{"train_examples": 194171, "image_size": 48, "crop_scale_min": 0.5, "targets": ["cell type"], "num_classes": 17, "norm": "batchnorm", "stem": "deep", "avg_pool_shortcut": false, "widths": [96, 144, 208], "label_smoothing": 0.2, "loss": "cross_entropy", "l1_shrink": 0.01, "lr_schedule": "wsd", "warmup_steps": 3880}
Rows from block 6 of a small image classifier, named by matrix and row number. Rows with one number belong to one channel. Each number is 128 + 24 x the weight over its row's rms, rounded and kept within 0 to 255. All counts start at 0. Numbers have three digits each. After the name is the row's rms in percent of the matrix's.
After each channel's rows are labels from the 100 images, of 14848, where the channel reaches its highest value: "colour at peak" is the nearest of a few named colours to the mean colour under the peak; "responds to" is what is common among them. Only what is clearly more common there than usual is listed. The data: microscope photos of single blood and bone marrow cells.
# convs0: first 3x3 conv (model.blocks.6.convs.0.weight, 144x144x3x3, each kernel summed), inputs 0-143
# convs1: second 3x3 conv (model.blocks.6.convs.1.weight, 144x144x3x3, transposed, each kernel summed), outputs 0-143

convs0.36 113:195111123133128131086137160192079111137146131123117123128167108120120126134128204087135133124129171108133172127125142085136129129130079125115121090124157108134120180139122115123095121101130126123084116128152185104148117105134119125102125120130127121114143109123131127139128153124124089125135113123110110126151113161088143077051136133145087116142146103129129125132162065113148109139095129143120111117098137120130114118112181115101118
convs1.36 125:095087082130128131132129166141126063142125130127196121083122150145124140129129130145162126115121090116126125124127190130114163130126130136127128102156121150096121127108128127130126129120133165115128125127115111084096174130128043101152129156164125096072108121159129143123149076141133132118126087111137126143128132101179128146127127084173118129149125127133128136131126131137160172130164182128143131147162173133125162118100156151136132
colour at peak: pink
responds to: cell type: blast

convs0.26 090:091168092083136156106173142118138130118146132175124108121131143117096132121131120141172142138136121202122159122173113116171055111134119100108122134157137111073138106207124145115136097133146122083134123099083121114115092125138136145086162142157096141140148146140145145143173098121151140153194129124112138111131125117109136120122110137142143109134139144137113113160114073135110140109125118110098147114114104145122111114129131123116113
convs1.26 119:117127099079132145113128120122113120154151139113123127135163135143130126100147141098120126107138102084113123133112126134128122114126098143143151109081122146108032119111134129087116128131136112135130126123126139153154131115142110133127126139135108137090130131129147139118130140121105128114134097064137129128129023065124132119063127120113125090151120074121121133116163138128136122134098117065138118137067127121151092115128173138171134
colour at peak: purple; blue
responds to: cell type: erythroblast

convs0.107 111:115154124120138096124117130061092121145134084134079130112131107103146090122121130130099143090119131147100083078115130090118056159119124106142081130136121082143118128141120108120118137132139106112106115138136119137144136118138107130127079108134119129136143121133186131091145119146149146120141126083151138134108123117116086060174080136116137115098140136103102099120138141136150144196087122150136105132135156139117134158073115116118118
convs1.107 092:122161115097109137134094123094124136153135163117144242130124121130132119130147134145131134133073144106104126156129108144129127158129133122103125133114130159139113125099148126127107130073095109080182156078121131194168141119131101131163100123122126124125146126109152126135116136115073117139137123109130149108119103130148140164117163136116113121112083122151093153132152185136113124137073132115132127101113112133135083156161129141137101
colour at peak: black
responds to: cell type: blast

convs0.16 080:113121137116144111136140130136119141145138133173148141157085144094128124108121044105119174107143111130131061125129127121141159110096090111130155063116136111117133111167095113134107105098149106125120103066153132089128129117075132116091119130128123084101122111128146131108110109137202109123117123129082110139093095145097069136150122110137103127125144124137120148119145092099133095129142164130141127115095154105145106126116123117134137
convs1.16 096:105133087127136126130126110107120117121130160117107125128126164127145112092122100046112114113126110130142106133127108137128127104148083100132114054088131124085131074137136118135071139106134131109128089126152122149132131086157123131135087135138131132058140108129165154112134170093125108135121133084131167126116055143132131136100120057128131133130120092138133127125130131122104133095117090128130108121125127148123127114141116196126104
colour at peak: purple; blue
responds to: cell type: erythroblast; cell type: promyelocyte

convs0.14 102:136117151129050141137088165144134120107157099110121073137098159139124148113144067126125127120125138093136155122136132136118148140130133108164155116110140124148154139116094130132083078140144121135131079159102054113106117135116110114104125131100141135132107124098128128140153132083150131132147134102124163144137109122133120122112129113126134135156116060135168128143085118115216114161179096141094128122118147130108120120149121143153121
convs1.14 095:125128109128132131142128084088121132141122116163102136151117156115141135136137184118112101126123109133117097135192113129114098118124123125127086118119119127139157106136128082104133126097132123117103139099130087142151092109133142129125100063139144159097130064121141145102132129151121196153132120175145119153080131122157115171111094116063139129100135117057152117123112119130134142145118082130130126140117079128104135147117118183130141
colour at peak: black; blue
responds to: cell type: erythroblast

convs0.77 109:112148104114095169138098135138105126133134105131097127137134149135149114128119144203123123125124147113118147103121115086109108155117074094081151061140154074141153122122119105125145119132121125088120114157119116114101114082125119127135100125123115136128159123138130125128149116122145124146110142126142077062116115081145111082098123167118131102115106148110105092127121097166051134115128095088118130128109084131137112121122132171100118
convs1.77 086:125171122121116111135107110119129060114135138138091182152132150135126146143128120097115129124122128140122122243146089164146148109135129123134122085132128153154126094122122151097111126130118120084188145130126146137164141121147083087108108150120126147108153102108157130130166127162148152114130096111120140119132134078153124209116119174114136114142115123121115121143129133116121125135092138134130105130137138124115132098132128124149065
colour at peak: blue; black
responds to: cell type: erythroblast

convs0.135 092:098112101127089142134136134126126194172144128114134032115128136137101151108130134044130183150144112144112122082145143140167137125121156142111105097133117114107119130126137141135132133125141138092080128090094129109167118128119161136123157103143119076139127161152130145134157149095133122134128141125134090121131095149140138145124116101134129108128058131138150101092126131126145128113131135153085114131133185139087105138152128138121116
convs1.135 114:094124108134138137127119139129137115133135128126086123155136156135122113107129103084109180120136070131099138083108137129142130124124120160129123118105124131117150000128080082131062130128127128131134140126156128089116076116117119137085075090135133121136128116129091131094100128135128126121128132130149136132106123133125110123115111100140128118124133151133136122126134130152121126109133112117120047127131127127109137097118114133129125
colour at peak: purple; blue
responds to: cell type: promyelocyte

convs0.88 095:174074096113089162144112137147140147118141123123117097093154120096129092115141105099126154133130144112131186115133131162114129128133127128118124123139146138228132141127142121179134126125138137081098126121066114137141112125112142096126156141176089146127151109133112144151119133128163139122114135114111095133116129175116118100134172136112142120116148147144135112160124200163126121118124135131088144150108143148147118084161138090175127
convs1.88 111:133123123175125124139137139147108000126144114109128136120120104105132129119106103130117128096132121153128130094135153159136127095091011199144130112141122120113139115149137135114083139116132092130075122127130118106132109136130112129127115120147077127129137104128097145073145134128105125122128124129150129125138122148146126126110087106142116135112142148142129116120117138130133146144139128126139119135120112128094135118129169118130076
colour at peak: purple
responds to: cell type: segmented neutrophil

convs0.96 109:137120121122133106116094141079127116128115070119101123124160128108127126110131133120111060113114106100076107131078126137131105120131070136127126137139141136086112137088132124128106126129139178142137112131125104105125109114064089091138095133109121137115108110127105121117068131132091139136137116098122142114128148109096120118119128131137110130123110135125104090129127214146042136107124116162094109132099089124145104107115123133133086
convs1.96 114:134125202190130124114131132147130153115128052130126105101128122114123037111045138126142109131130124183137174112133154120138135131133142132120151124132133127132129150139140147131138125127157077168123127177123129125112118105126128117142125127139123127146090131128140138144131135147139144116127125126134130105140152138131127119141140131147130135120198123133126134144080128134116135147179130202111126141159132126132178129129086066123130
colour at peak: white
responds to: cell type: promyelocyte

convs0.56 124:146136079110130118100119186128128129134124120133135151065122129115130113110137104139111141119110132109153127132113127133079134185109111125156051143098140092136153127118127148168102136157105100121109091113079125143110143134131118078131094123138122117124144127124111112141123128124152141139119115139127141116133154131135131148139124126130133041132080095134170108118127042128130127091081105119149125108123175176144139092105128129141128
convs1.56 092:146120125127117125067127130091064152125118142110109136135136083123111139122134148121125136127109135129098130113144126107135107096111146125114131131135127119210138128116126098134127146128132113122171128126066126129140138250122180146123119125133123155143150133088152151125129132142116195124132149186123129131128095130114129139111127159138095143168146161135127147148067132113144120127102129121131132101118097156086123142138097138126136
colour at peak: pink
responds to: smear: peripheral blood

convs0.46 065:137133121119122099116137117152113123165121084066138113139112129121087138150131131125112138051124168101125107138103118135095148126116147125094093123104127149171130096104078108086092111141116122117126106118102087111109129090095094124140109109117100134099124132127129098121128123120180134118114133128090104126181094171139124138118145078139127121146067120106090143171095140136114141092123129141154090128114123083139165165146113116123102
convs1.46 081:080136128130151138127126142122115137177144082172113125110163144122111157115132128160108133143134109179128116119078114139173097127133141134113122129129122137091135128096105121132157093108145115142088139123129132127164127095113132095144132114144138120117128157136102103123179123132105134121084120145105127144123147127071121092119145110130173107129134115130127092111097145057146121094178079121078128074135119052148143168112126129131144
colour at peak: black; blue
responds to: cell type: erythroblast

convs0.52 083:184138174140139138128065116130146112102116147095154100113130123122161112111154165129092096127160130133170129124133118121126094138118101139112131145161073105131127131129109091105099085162136117106117114157113129122098153135130087129178116100114108118137130114123164122123127074100163118101142134114117078121100147135089123103136143124089105133134147144126113155119161065125135134188102137141143149108113108091168142151076120147140120
convs1.52 083:103134128140134128107115128095214120132160156133146141132133208136127129135138139129131115094119115126133125131136129146132125072124075111117135145099215146132123107093158109108104122125106138108121168126144122145124139115142077136189066116128121122111111120108120134102159143145047124151106079117139119127127093130127136205126098162123118121158122127127127132123129109127125112120132148128120124131133123169128126093122136143132126
colour at peak: black; blue
responds to: cell type: segmented neutrophil

convs0.98 078:094129086100097108125156173121120116115131137130078118109122135129078133096116090128125118092155105152149129130087132085119148123116126127141124122134166116127130107069088138126118114119139118116140104114124104127187133100122118082120128148109100112135140118122112086098135109105133107077120131104110147075147103133143123122110117095090134128147117138126150109121117120078039073098135129122162142087110156127124103156148105085123117
convs1.98 083:113151151125128133144121122120083130130145120126083134109148193150137146073123135145128132139135122170108123140120093056124124141133148120113140116126141179066149127112106156129165115089140131127082117108131116180114114104155144040155150101095147129119141131185155096105130108106139125124130149128123165140126118148116123107134114118148155133136140133130132093132110124119129155085148085121088128117141151104133139187150133162138146
colour at peak: purple; blue
responds to: cell type: band neutrophil

convs0.9 100:131124147060130096136137126092071092124120108142120132094095126113105121102120135118114066119182104156118099130137157133214126106132130124108125146100130126100097078101115121103129140136134101150120080139118078130106131131139124082120124108066118128137107127110130146128128138147111132067128143094162130114126120142111127119123110151087124127135118141129110117133138089046104128125129160118128102114105093110122148129153134123125108
convs1.9 101:100130131125127062148122123065133150131120137120113156117139128139132122137131143129123153127123110115141116129124128130117109136132159144112124141121106130127128124126088134210135142057126127099132122098160122158123123117135125048130134130139057030128135117125128103128115126126103038104103132101116144123130136153129127096130131122125093138126111117133128086097148187129144130112130132137112123111159130125144117153167157120123122
colour at peak: purple; blue
responds to: cell type: lymphocyte; smear: peripheral blood

convs0.122 101:131091121125129104170139103160123143121093132118133114095143116127091142134120125125114131118168175132146126166132120140098121103104121143144168150092113093207111149140120135136144137129155126144116129143121136151197131121109142145142135118128105102120113141108145129133108042137176132120145133115078116135107108149059136108140113124138112115076166075128120123099175118135146099177134124148099121142076140134130140129150134111137100
convs1.122 106:100086123130123116137119163130116119146139128122138126104107129057116133141119105127153116116106103147136092136128152152124141146133136063133114134130141123136132119094130129133134116092125119130143133115118106132102142116123030116136131130134089104106148116124134120143134102104139125128128052122126148120146136112140124161124109121127120104093108107127105120143079123132128129127142185149124043142196224124156132121115119116142131
colour at peak: grey
responds to: cell type: blast

convs0.79 080:104134126143105122120141110079146141112121128147117076127127135099123176090139175154128095148192154108138126126112163080126115164119135110131110138096175110144127157117091142109124107141155124144130111154132122026141103122145152125137124148138113135113114119112122120147137080108098098122127124134160131072176146070123134115124120163079113146154122110126117141113135103083094161118126105130115135143120095128138088134127129140131115
convs1.79 091:087123091120110127074115117110129119121157140142133133130134137137122124042128111029099127117124130161148127151155121068123099116148104134092106121054129121126148123120136082121108131140132126129136117128124095145123140117112123135162118153129138122127144102114134113091146120112117123101091121122108132123084126123134182126127112123161126101187138100126130123121123093075133122071130101117077180127130134106134112127136135143142135
colour at peak: purple; blue
responds to: cell type: segmented neutrophil

convs0.102 101:104134172102118129134141127083136123119117157118079075123121129079162119082161130139122125137149122130157126118069130131145122135138111128122156142100134087157122128112145098128105136100166130109144097117154123049108131135140108154157123087149092128100144118099126082117124137141142106087122129073117123112172125152092107114085126119119059123120136125128073136134133090084129163156122121132129115096124122147141120171124132144150121
convs1.102 101:109119130126151119111135076129130151125184174173118111129128124123138124099182159097127116125101125134135133135092133143114091128161147172131093138105128142119115137129137130129165123142133149123127174135125152139114176133083142115159126156157134109135111152115083139121134167126113095125119134139097140143124122130121128131088140135132136122189126110137123125108137087030147132105110149149088132147134142115145131142111124196203155
colour at peak: purple
responds to: cell type: lymphocyte

convs0.130 094:120104140124073128143132136089133131125110196130104094113138140122116159126134131096117096128143141177139133135100124146120149158115117110140135118087148151140107166111141153124100083144128133110129190163129136027123141136115134121125111124112148173134126138106130105123136124052106120130122132139107127096138097099151104126100160121133115165179125146149084145102153110092093132088136132165111122137138138116123131134118128163165135
convs1.130 101:133096129124127128125094078126128130132147129137113126141127127115125119128137143131077109108133133129202127133137129123135106118138128141126102131045117135127128140158123107126134129135137123121090134149126126105112139115125127126128124116094132149113119119090126126114122192129128145104124128125125138222116130099133124136062069155120158125129119115159246114122132122059172141127095106129111129136126126117101130146115130131136134
colour at peak: black
responds to: cell type: erythroblast; cell type: promyelocyte

convs0.37 107:134110114141128091128132132118107131129115124101008133127161097100095128131127095112134084102102105119141130109062148108129133124097131118129125114127146142140106113101118125150122127104125123147130096097115132114149116147137124057144132147104129136086114109072083124143103140113120113087127106126116144109138130100122131116130133103120131127146079092131108106114142226110072117122094145132150126122122129119134126138133124108120105
convs1.37 106:102127158169128128118131126130127134116126120114120074114158118150126111127100158125128117130146119125128215128138153098107107118135138166107124124124126145109131126137117133114161131132140085136121125157106093127038104122161131125187154127131119123172060112146124117121154139148150126038130152147136129142134142130121110120128145125173136122135209128131146119120081126130161132139153123136116137140139124113117167171123134126127168
colour at peak: white
responds to: cell type: blast; cell type: promyelocyte

convs0.27 078:123146070117131139114148114128113136103141158123147137145175124148123138126064123096126175065161088104145121130138139144129149123139160115064153112122121081138117103119113126137112110128116132153175144090174140153153111112167143117130160185123110142190150147134146139152121126128141104127175156123141144126139084118141151116098147130132136128137154113180135146128168135098156127112139115125137093166133143091133169141123131123078121
convs1.27 081:074166135144128123131144164098134110082131118111159123097142140169133135130065128136133164135123093097085124136069133146153118123178129131091132134137119106073165135105115103119180159126118129145144108113142128099132114118143078139126105171142114121149095129146115136108127080128122109151105130087111112127127193174114136110167139112129160142093121115117143114098084127149135132116151124120096128101156149119135156124132119110071119
colour at peak: black; blue
responds to: cell type: erythroblast

convs0.80 117:135130121137149086120142143129089135126127117119125109125143125117121118112117149115118141116132143052196143128117145092107091132125122105117137111111132114128133125152137112125121134128113082145120139112093157044133125114113108153130106118131113149126134130101126127110135149134143130135111119132093126087139037123122133086132121132143089091111114115105135132131145048110130131135101102076132148130075116148141139162048109108111110
convs1.80 094:142096113097085188121122136122108142132204137124127121105153178135085151133137130143124136126156107120126133112134207162147179119138147142090131120125104148125143083097134110129109117152138154122118118116133128138125121148096127171132125130152133134118121141176135125129156122130145134129142130129138105146113127101131152120124121089141185117148098114114120140144124131127192131116140157129134143149140133119123128101093134218175193
colour at peak: black; blue
responds to: cell type: erythroblast

convs0.73 113:112140125127135103123137092058135128145117186130118118099118103119191058114122130118099138132131146137100097096136074113168082144082130113125092150154111114100102125144110099116125128119150131140139141128117103057105133126131096136169114066120134090187175114141134114116164070131137134125109160123104134119126117140103130119152105109137138132108120113116107140086134133159088132138126130139135127101140126130132147152107123121101126
convs1.73 103:127152135180113121205128074122129117129126123144135130127131161142137084128124136144125130131134108126082135121137068143126148133126109153132139120120143127109116129160151120108134119133063097133126136116160160227121107132124121140074126094106124135149096130134132119082125170137132128154127105113165124133139124143144137178128110120118140110124156117126108176154235124147135120117134131133138097126110118146163136130126125130111110
colour at peak: purple
responds to: cell type: artefact

convs0.104 125:128105122135146108044140145137098142130096082126097088132183093118127085134126184088124135114117148122152148075129135092118141125136124123129098110122124120150108155128130107111111139115129138109127125130148136130136090124100125137013131109124126138130151134128124112125112166131134119129132122118125121123125079134104126104092129088160069109105127156115126112113116105112159106169068134091126126131100129125128126134096125125091127
convs1.104 117:128091126090104126124131140119126139147130133106167125116131116171054127178136149161143150123113084080158100118128177132146155167134192121124127123132044126128124126026139127137138133128092169132212135083116118117098139132132128162124138134150133117119133133158131128143133101136158110120132127114125140129136146127134143127174129111124125134128074134129127133133147140128134136118113168130129138137153117120141131135123126163150134
colour at peak: grey
responds to: cell type: blast

convs0.90 080:141143120108137106123174155153110094083137108145107079083131124119139136151081126138122119120161117106143125144109137055145102137104103083147110110100119084118146129145108124118076122090092089116112108123148142100133117125121159136127128142119092092123091128119139045149096120135179075132126118097082122129152103113112131112147138132121133140134133141107136107106137080127156115127157116131146143093078126103168130131136119106107117
convs1.90 086:132110094116129130117118139134040127111127176121107131127142135134134150128128112124136118110117136134112114141135113133132117141129137089120144104146146134130133111106151150140119104119134151144154110105133142145149171141124129105133128217138149127012195134136178134129135101129150115136138125097139149103123100125131157133105139076185132132144108095130114116133126125146117141104121134124148154117142127143158121126161143206146125
colour at peak: blue
responds to: cell type: lymphocyte

convs0.115 121:138151117131132124080132101127136127134103132126121140129143108094126075126160127130109113114122103115088098119125108099129078135129072132073132120151117150106128131098074099133131123130133130135124133144127129067133101084119131096188116109096123116163117116142137120137106129126090132136134131120098128157116160118112111123091127144110086077124116125128098111132175165122057131054121118136113081116099078121130110122130075139121124
convs1.115 110:129126133237125139121130140143126123111120128133145121119129138108148085119100097125163100081140124142106170117166165130136138107129124124104127102129151129123131102165134126133121133124129100128066155147131124120096119130171129119125108123125124138155092129132130128125141128127109164147135125126172085137123126130135128130102137126154152129128162120109120149141111106129132155154240130122109102139131155173112195119123067124092135
colour at peak: white
responds to: cell type: blast; cell type: promyelocyte