{"arch": "resnet", "dataset": "microscope photos of single blood and bone marrow cells", "image_size": 48, "stem": "deep", "widths": [96, 144, 208], "max_grad_norm": 1.0, "lr_schedule": "wsd", "decay_fraction": 0.3, "warmup_steps": 3880}
Rows from block 6 of a small image classifier, named by matrix and row number. Rows with one number belong to one channel. Each number is 128 + 32 x the weight over its row's rms, rounded and kept within 0 to 255. All counts start at 0. Numbers have three digits each.
After each channel's rows are labels from the 100 images, of 14848, where the channel reaches its highest value: "colour at peak" is the nearest of a few named colours to the mean colour under the peak. Only what is clearly more common there than usual is listed. The data: microscope photos of single blood and bone marrow cells.
# convs0: first 3x3 conv (model.blocks.6.convs.0.weight, 144x144x3x3, each kernel summed), inputs 0-143
# convs1: second 3x3 conv (model.blocks.6.convs.1.weight, 144x144x3x3, transposed, each kernel summed), outputs 0-143

convs0.59:093091102094189165131177126151139151124124127195138126115121138074073137126111095120154089152143122147134169143164090154055079105135097098103097096130078098104112102137129155052130078110185128113112161120070122144095156114093152123112134131185106122117151105150148145178093089103184117144121151137076136154110089119084075133121131128143140128141121135173076098109092083164133066078118124101097169143020051099180166119126087113161132
convs1.59:115122130116160147097122138137132099142151145148128129127150150138125148100130114107117124088138104059096136124057129131132100061120090133142157089122145134107000051135129143117116130133101106137108124134122128130185128119140107136132120131147026145119116124130128134115151134138055133161137069060134116127136030050133117154068135128108120061136125000088121121109134140123126105125127113070131088129081138122154130072119129134140136
colour at peak: grey

convs0.19:103066103115150133123097170106137107129135108115067135112161133085113124096100080114135104121119078072083083128009143138156117060137085150135110186125127129141124083093122121123104128107157176170147115121124109151113145134126128116123045169114146129130113134115113134125030147112127130131155083072120166097153130144058129117154141060142151142139091087133111115065130247141102064113150161132113113139090127096151114067132124125112101
convs1.19:143110171145140122102144108161152160120131108132134105069144130121112119122049133095136125141134132139145255138128132109038136149168127138082142094114134133187106151124141124117138138164153086191123150240133132128126096092123146113144148152139133133135071119084135141147135163165151118089124193120115129105126159114122135100132156167127166117180250119121133129136091140127130116136150112190095133129153127120153162146161108098114117
colour at peak: pink

convs0.69:131162145141134162112146119152160117110104135158162178130100115132149151095042139127145123137159126160145098121143094144102131039099093096209099137171133135069167122163139111050142104152134151085162118098147135150137112126116127185061140128170126127174172130142134074117118124151184110161122138155107123174147135148130125212130102170158157110145143135151039127136127133142117115107149171042109160076059046117143084099160132100144165
convs1.69:127146140112143117133116129132112121151161143124131143145142140156107153112133127121128125107108020160096124117105130160186056044114141152133124095108157064124062055117153142113120122124067119128132128110134108118171115101135130145126118128103126143105068073133144196074162119088125106137138101115137134129145082125151121186052114085069120055128122008064124146141146154087159074102107084101128102150109084166189116124142134157135123
colour at peak: pink

convs0.140:133108178144124114137141140120156093070151191140145107082109129069121097134077067097060064109151039147166106135109064055138125156192127111139109152120135180089145142105095118134102142037129119139119108135127116127152104113114159157119136110058124068120094125122133122131099107098137108106102134162146118103144087124132112125118109082104073153157107129104123147026155107093127091101088036121136128132153101064154125136132126181127098
convs1.140:124128055112099117147141118073134121117094155150124112180130146120138104057128107099128095061111147129149112147140125127124119104150087117149160103083129093041119123140123134127079137125134155084127114127210167153095122132123118079117027144129157124086118127101167118132045156092160116141202127067145178125116045143103138128096115000151134135143148113133140116139135086117105154052135127118119109119108134146135117105147129158111080
colour at peak: blue

convs0.20:145127138048137126118135135125167099126141148118000106090116119089144148097127051108101089111144115136058149129064159105107074122141090145122117127096112059183107084092119157102087123105151144106145099164161114099091145121126126132150068114108128104101138098093125096127053132122134064105144109085117133127146176118116097084141114124129177093153074078162051098116144081157135080125151137111121126074105188096145099135145132165123089
convs1.20:120128110115133076128139123051109123140142133206117152152115106127160147126150125095127088135122104152154079206111096130097130148248152098138074150130126105174140129149127126135130116127096163141137120103129136179165186091151104125141153216143118131132119124060128074120127174163165076148167156144099144101143147160087109189114122111097146204178104048143138129118097126087119108090079120156124104122147124036138125159187111125145134
colour at peak: blue

convs0.67:148131131110101124121090083116124139151148034108111148077050106078134120124089148128057105130124108126128065152067144133115063144087135095111014117126157125141128150092093061134130117133136057134085119171081055133073104086168159114138130092128129118116154136129197071101134102081156136118119153117135124104090146138112136084138077134074122051105098119114147112117161155151128137130083060156115125124134126127111164123132101110120159
convs1.67:133140125135037108131102132122096010143121189073156201146103112148137130110122099147156128138067125142122155129137087113140136085118087128108125125138167081141126140118139115138123149108045129090129133095113127157130150127148094147136112156133102109125185144056119100126141127107048090149086087120092078103125122130165179169135133150169000122137128121135104151122133194131051112115132131113128137138135146152124136131121137111110043
colour at peak: blue

convs0.53:157115142142149104104149144137179113098154119128124116128121122062126104128101125087084134064125135144111118055094132000117096132093144107121080129101168160124126123142107122138089130089138091144118108099125128131124078133119115164143081109130105119135118093140121131058127158124169080074147107150166082129154125142117129163168121136055076088104110155080144124134124137108131133150099106126178135137129143149177137119082132118127125
convs1.53:129133091143099108155143092106131085105090149116130122112103157171119078125117112138140131131107134155140127135129163152156207098122129114116081141112057099131139118132147091154085148106143188074129145132131121150046124133131149156144052115133097135121121119152096127138117153116145111125143145143133113189113123198124181121151138098255179145127118128123115127140172100116148128135073139147130162125126054157003125152114107193044134
colour at peak: blue

convs0.42:075104199088118123148108131113133132147111101149096066070125136117124101141102142124114114128139120142212114058127084126086128133144137105141157128085090107130110129131083151164105147113129154103191141113139101083116130081109117167105075110126095103116066118124159054112166127101125137089156110068107144083124118100067054059136133123105137134129108150137057093124127029111043121158145080109128113116122156050122111155165096130163127
convs1.42:124130151070147130123150118147121141168173113140129101164163144135138116121235161076127125164123125139146107130127007143118126122120133127158189132127132136118119142123138144114125070153125097139117137098102153133153120148070139129130211090126133172124116162132156128103136140128105163131111134121128184126152120097115124131127142150104149128136114113177180133130144122119100014122118073123136142157121133026171055123131134125255137
colour at peak: grey

convs0.8:148145131071144113114134138126136129135134089138142103108112125106124089093059096051086130096153134100158090079103103116098113126052084110125178134104130081170102101087106159132117138150128118085109098138093153118114081112047110134084042065117150106124148047138154102137133071163141143100109147132148130122126118104111048126126071090124138094089086135129160069097159083105187114147094128091169119094148104086132142131125045108134078
convs1.8:147110050058075119102116118064127160135187138107082170177147144192113119083166151080145169135128121123126114185124124114122130065206138109108122136145115159125124112106134142127082134146125130127179121094142143182152124169175097140173116127130135119117095152008136075171112121176121147096127109038114138103102086128115164153096133093148130132147126125152097134146143148102096105086124137095099160081112111110141045111157147131194153
colour at peak: blue

convs0.137:120089083065131166080122082119155132141149149155113153048133126123173145120104125146125204142121122149128162163151154069142081121141100161130132119087121091219162140149093106164115135091198111106114125125076121159109147111135110079081105157162101097112150151084098156155117130114156100139052145115086162130081133147112231082164107132128131072141124063122135109126134126122100083106145155077105145115063150125106152093104176147101063
convs1.137:179099130168117099124119157125075165195087143120141153200128085094192105133102083059079169096132008127109091148150131135158164053136131141111103122135156134128182088146119120173155136109134130143124058110131131132102103120203162165017154150146123127130206101136122132094065156159126118147125100155131138137118085178147130138088068068118123118117136161126152152148110115107155106145119135144143109137158167133128116132144134121117152
colour at peak: blue; purple

convs0.86:151120139077118152156192102148123147126123110114115139104135154124115107143103112154138115124197127148156133116146138200093126127174127112084120136113049079157116123097082114094123110134172119118103129120091116126108141074140099115129085103215073126087145122113134086187053143165235134124139144084084108111181130121107108183135126103133149086179104162139061132100113109120150093112138170132127124134031099133164205128154125079174132
convs1.86:110128135136149149132121136150122127173122136182133138127125135127131158062126087124116124106133097086119129123081123174153120046091101125125107113124190119098093043129163117155123137127128138146092129130133143143156151116123053145112092134167030108078138128132132142110131129133098115202101015052123125139130118097125079133108122124107136060102111018119079109035137132129133129134147130102117076129132187131137131069086159146119122
colour at peak: grey

convs0.44:158164081133127128120126166142126147138131146112131116128124121124255107101131107167067130141124121102124101124118102127098112194118134109121122107132154120178114165075035125179146069119125077194127064131094138104100107123107136128167099110142124129129148138167149123186132079117174169162107127148125134119106182172146166075093116162135139037131111135161156105114189129160136143162175121160081119140163141156130134140126122175126181
convs1.44:110123090115106115060143128086105120151122147133167161176124125148139149143129149112172135129093043122107124136149121116124161110155124115129161132188142216130139155120212150100138130182091114132167157116064132130145133138190135174117122147181165136129143152067187165110171128113090155143125089145133092067162092102163147255126150159123108136133106125116066177151103116136130100186121153130135170184157126209133124131129108102108116
colour at peak: blue

convs0.126:133143145120162113147148144154130134175098133112118123125096102132126107113079032132067148109107108009203091137042133127116084096161117133160204048098092124192125082104130109135119117075129092153119096110103129103101138134111115134128102103135120082097127119106136121122087129171137075124108140142115130136119126115149108117141135094129109069140108120136129113125102132104135139142181129000186131056065129126126145127127131134137162
convs1.126:112114122127102137095116073116129138117168166108122114148124126195106140063131135043144126150112131129172150130105113126140103150111140111027095119071132163110119122107139043080143159131175134126130197126112064130132148094164172136124122141165149146049102067101093159125132217102097161172112135105125130137089130108091132134124134130077164113155126147107122146048101123050166100100119058115071131122116107123118121142073084153131158
colour at peak: grey

convs0.103:088087156141143169138152122098127107179097144123144110125138127085096133105156112114122116099129149172222119111121136137150186106125111119135116159129129181156085128087149113162091125159123121078133141140122167001115179176125130191138129144128106133158128159131131107138090167090146126150128163148114122123113120135132099101053121111207089157175125123181045187079138099121078115057134124129119122114089165127138127136018122128131088
convs1.103:144099104127122126122103061091128116176159139169098129122105108114130074130132126137091041088129124138153124103126135151197134084119139114128126133000130111132112131158109123142139130130128193131079152140169153138134189121078121128117114126127124135119118141129079116116124227135109135130132121112137142193133129127086117124050047139123157092151130066150127105084148108000133126106113128131116111120132126111113139133095131141137137
colour at peak: purple; blue

convs0.66:091121090062113123149128139118127113110133063112101017103098148149150121104121139120130155102148129146095115127077137115086129147121132125131121082087089051110141128096122108116134133102126155147155129118216119063118069125154111104157109122130098122097129096135127049114158014120126097102155137091121115031125152089114120084157129132085147115128096011137098097130136083105127168096097074106148153093124128138152102142133131117119137
convs1.66:170147136097147130141152095122121157130152130153108147138116144151187184146186161089143122154126126232145127204121112125116146157185137124135145157124154150175176138139172149121095000142138138136154166131087159191165128113096136141171139141157146144091090135105139098147139119121135150139126136125082154063153129107086208158148129159146143179132140086122093169135165080127110064135088136141161160121131121119136046129150120114171124
colour at peak: blue

convs0.120:152132091138105157110072170104149138123137115158110106138132114098155110125112067000074157110150132187113173148102078119140119151155110126139112116099169170126135124153121137130109080130103155093130124147141090116201129050087157153120182132101096045136117109142157076168113145067135071126135148117097124159127117164130123105118113069124123109109151119078147118042074119124087121135135082140075116145128162084143124067142094127135106
convs1.120:153122111132153122142107139124065137137040128128022144156091163101149122110096114086069126116107118184127106162189129131126123138129107132133149068114101121135202085143100110158063152072154139140119122127161124132146129048111137099068110123131093136017130064119229122107094130146138138145172146129166135135117123158162117136120109078130132151115134159119133115164116138139124153132129126153100089134153086131135122189201128153086072
colour at peak: blue

convs0.0:128194131109126121136126044141133129128074091125131131129084172123019122160121157112080090132136114123111145159097131145133099126105139120129200062074140000107138119137116133124127133115143102157105097159113111128106128116126151149125146110134113134142148106132129128153172125130140115104115140130174097127104118146121103044127105161130140115117096128148127119116107012148137133089135122115170133145125110161136105106141255127097142
convs1.0:127247126129131000181102125101172103035119120110127173119128135129124122122061112145118183139061223132125127223133114111119133126151125108062123128161125038140132128127111145130127177033121134087147124111117134118121133141128121053128128157120078126127119123121116117134136089120137128095089141134115084107128129131134143128125098130153090113129123125123133110129134125131119118123128129138125126090127122131125136111132130120088025
colour at peak: blue; purple

convs0.136:143096133137122085125131139127105093104119139078080162110155114135124120143145125125131093078130069136126128123078128045143125120079128119139117138140150161126131110100076129183165119122106129147118092101133111137161141144142091000151093121039109111139076112053105095098075161127114126080107108088113153137116138110118140131130118129123138114146086052130135080104133162056006119100100145144152105099121209127159109145145136092123114
convs1.136:103126171179103114124153117113115202146072149100095073127134135150163092135120157129142095119128113132138205146145158062154106122152165121072130096111139167119147130163117130131144115127156041125092126143072110110032096129207136130204132125119129151148055111134116094102131192145155136120109179162136128161129117128104075109126166117205188168144197088146168121133104122117179121155150116177123131125134136119111137202121075131116151
colour at peak: pink

convs0.85:125136116096138105140106143125136132108118126132132110037116118121129121102129096096148150149062142131138149128133105127107124117131087177137128128144103106137105137142135136102147115127141142082133124142134151101069137126088065151111123163134125145124163080000037118180133112142142135052108123110077127102119123117119083079126139114129009144121136142143111101119113117021078106111130106107094134112103112128153132067101129129154118
convs1.85:135131125159136112132130078139132114116112129061126139165148071136139111123129161130118145140106113111110139112120121135150111099108157135138160133126158100127135149117128131124140126179080112151123163128106057112124075164169127198055139050113133128156000144132112165108133132145112137138124106123237121119123116148187121167138142199116156130100124127114218181170119122139118147140138113159115135248129150147132136117086134117138119
colour at peak: purple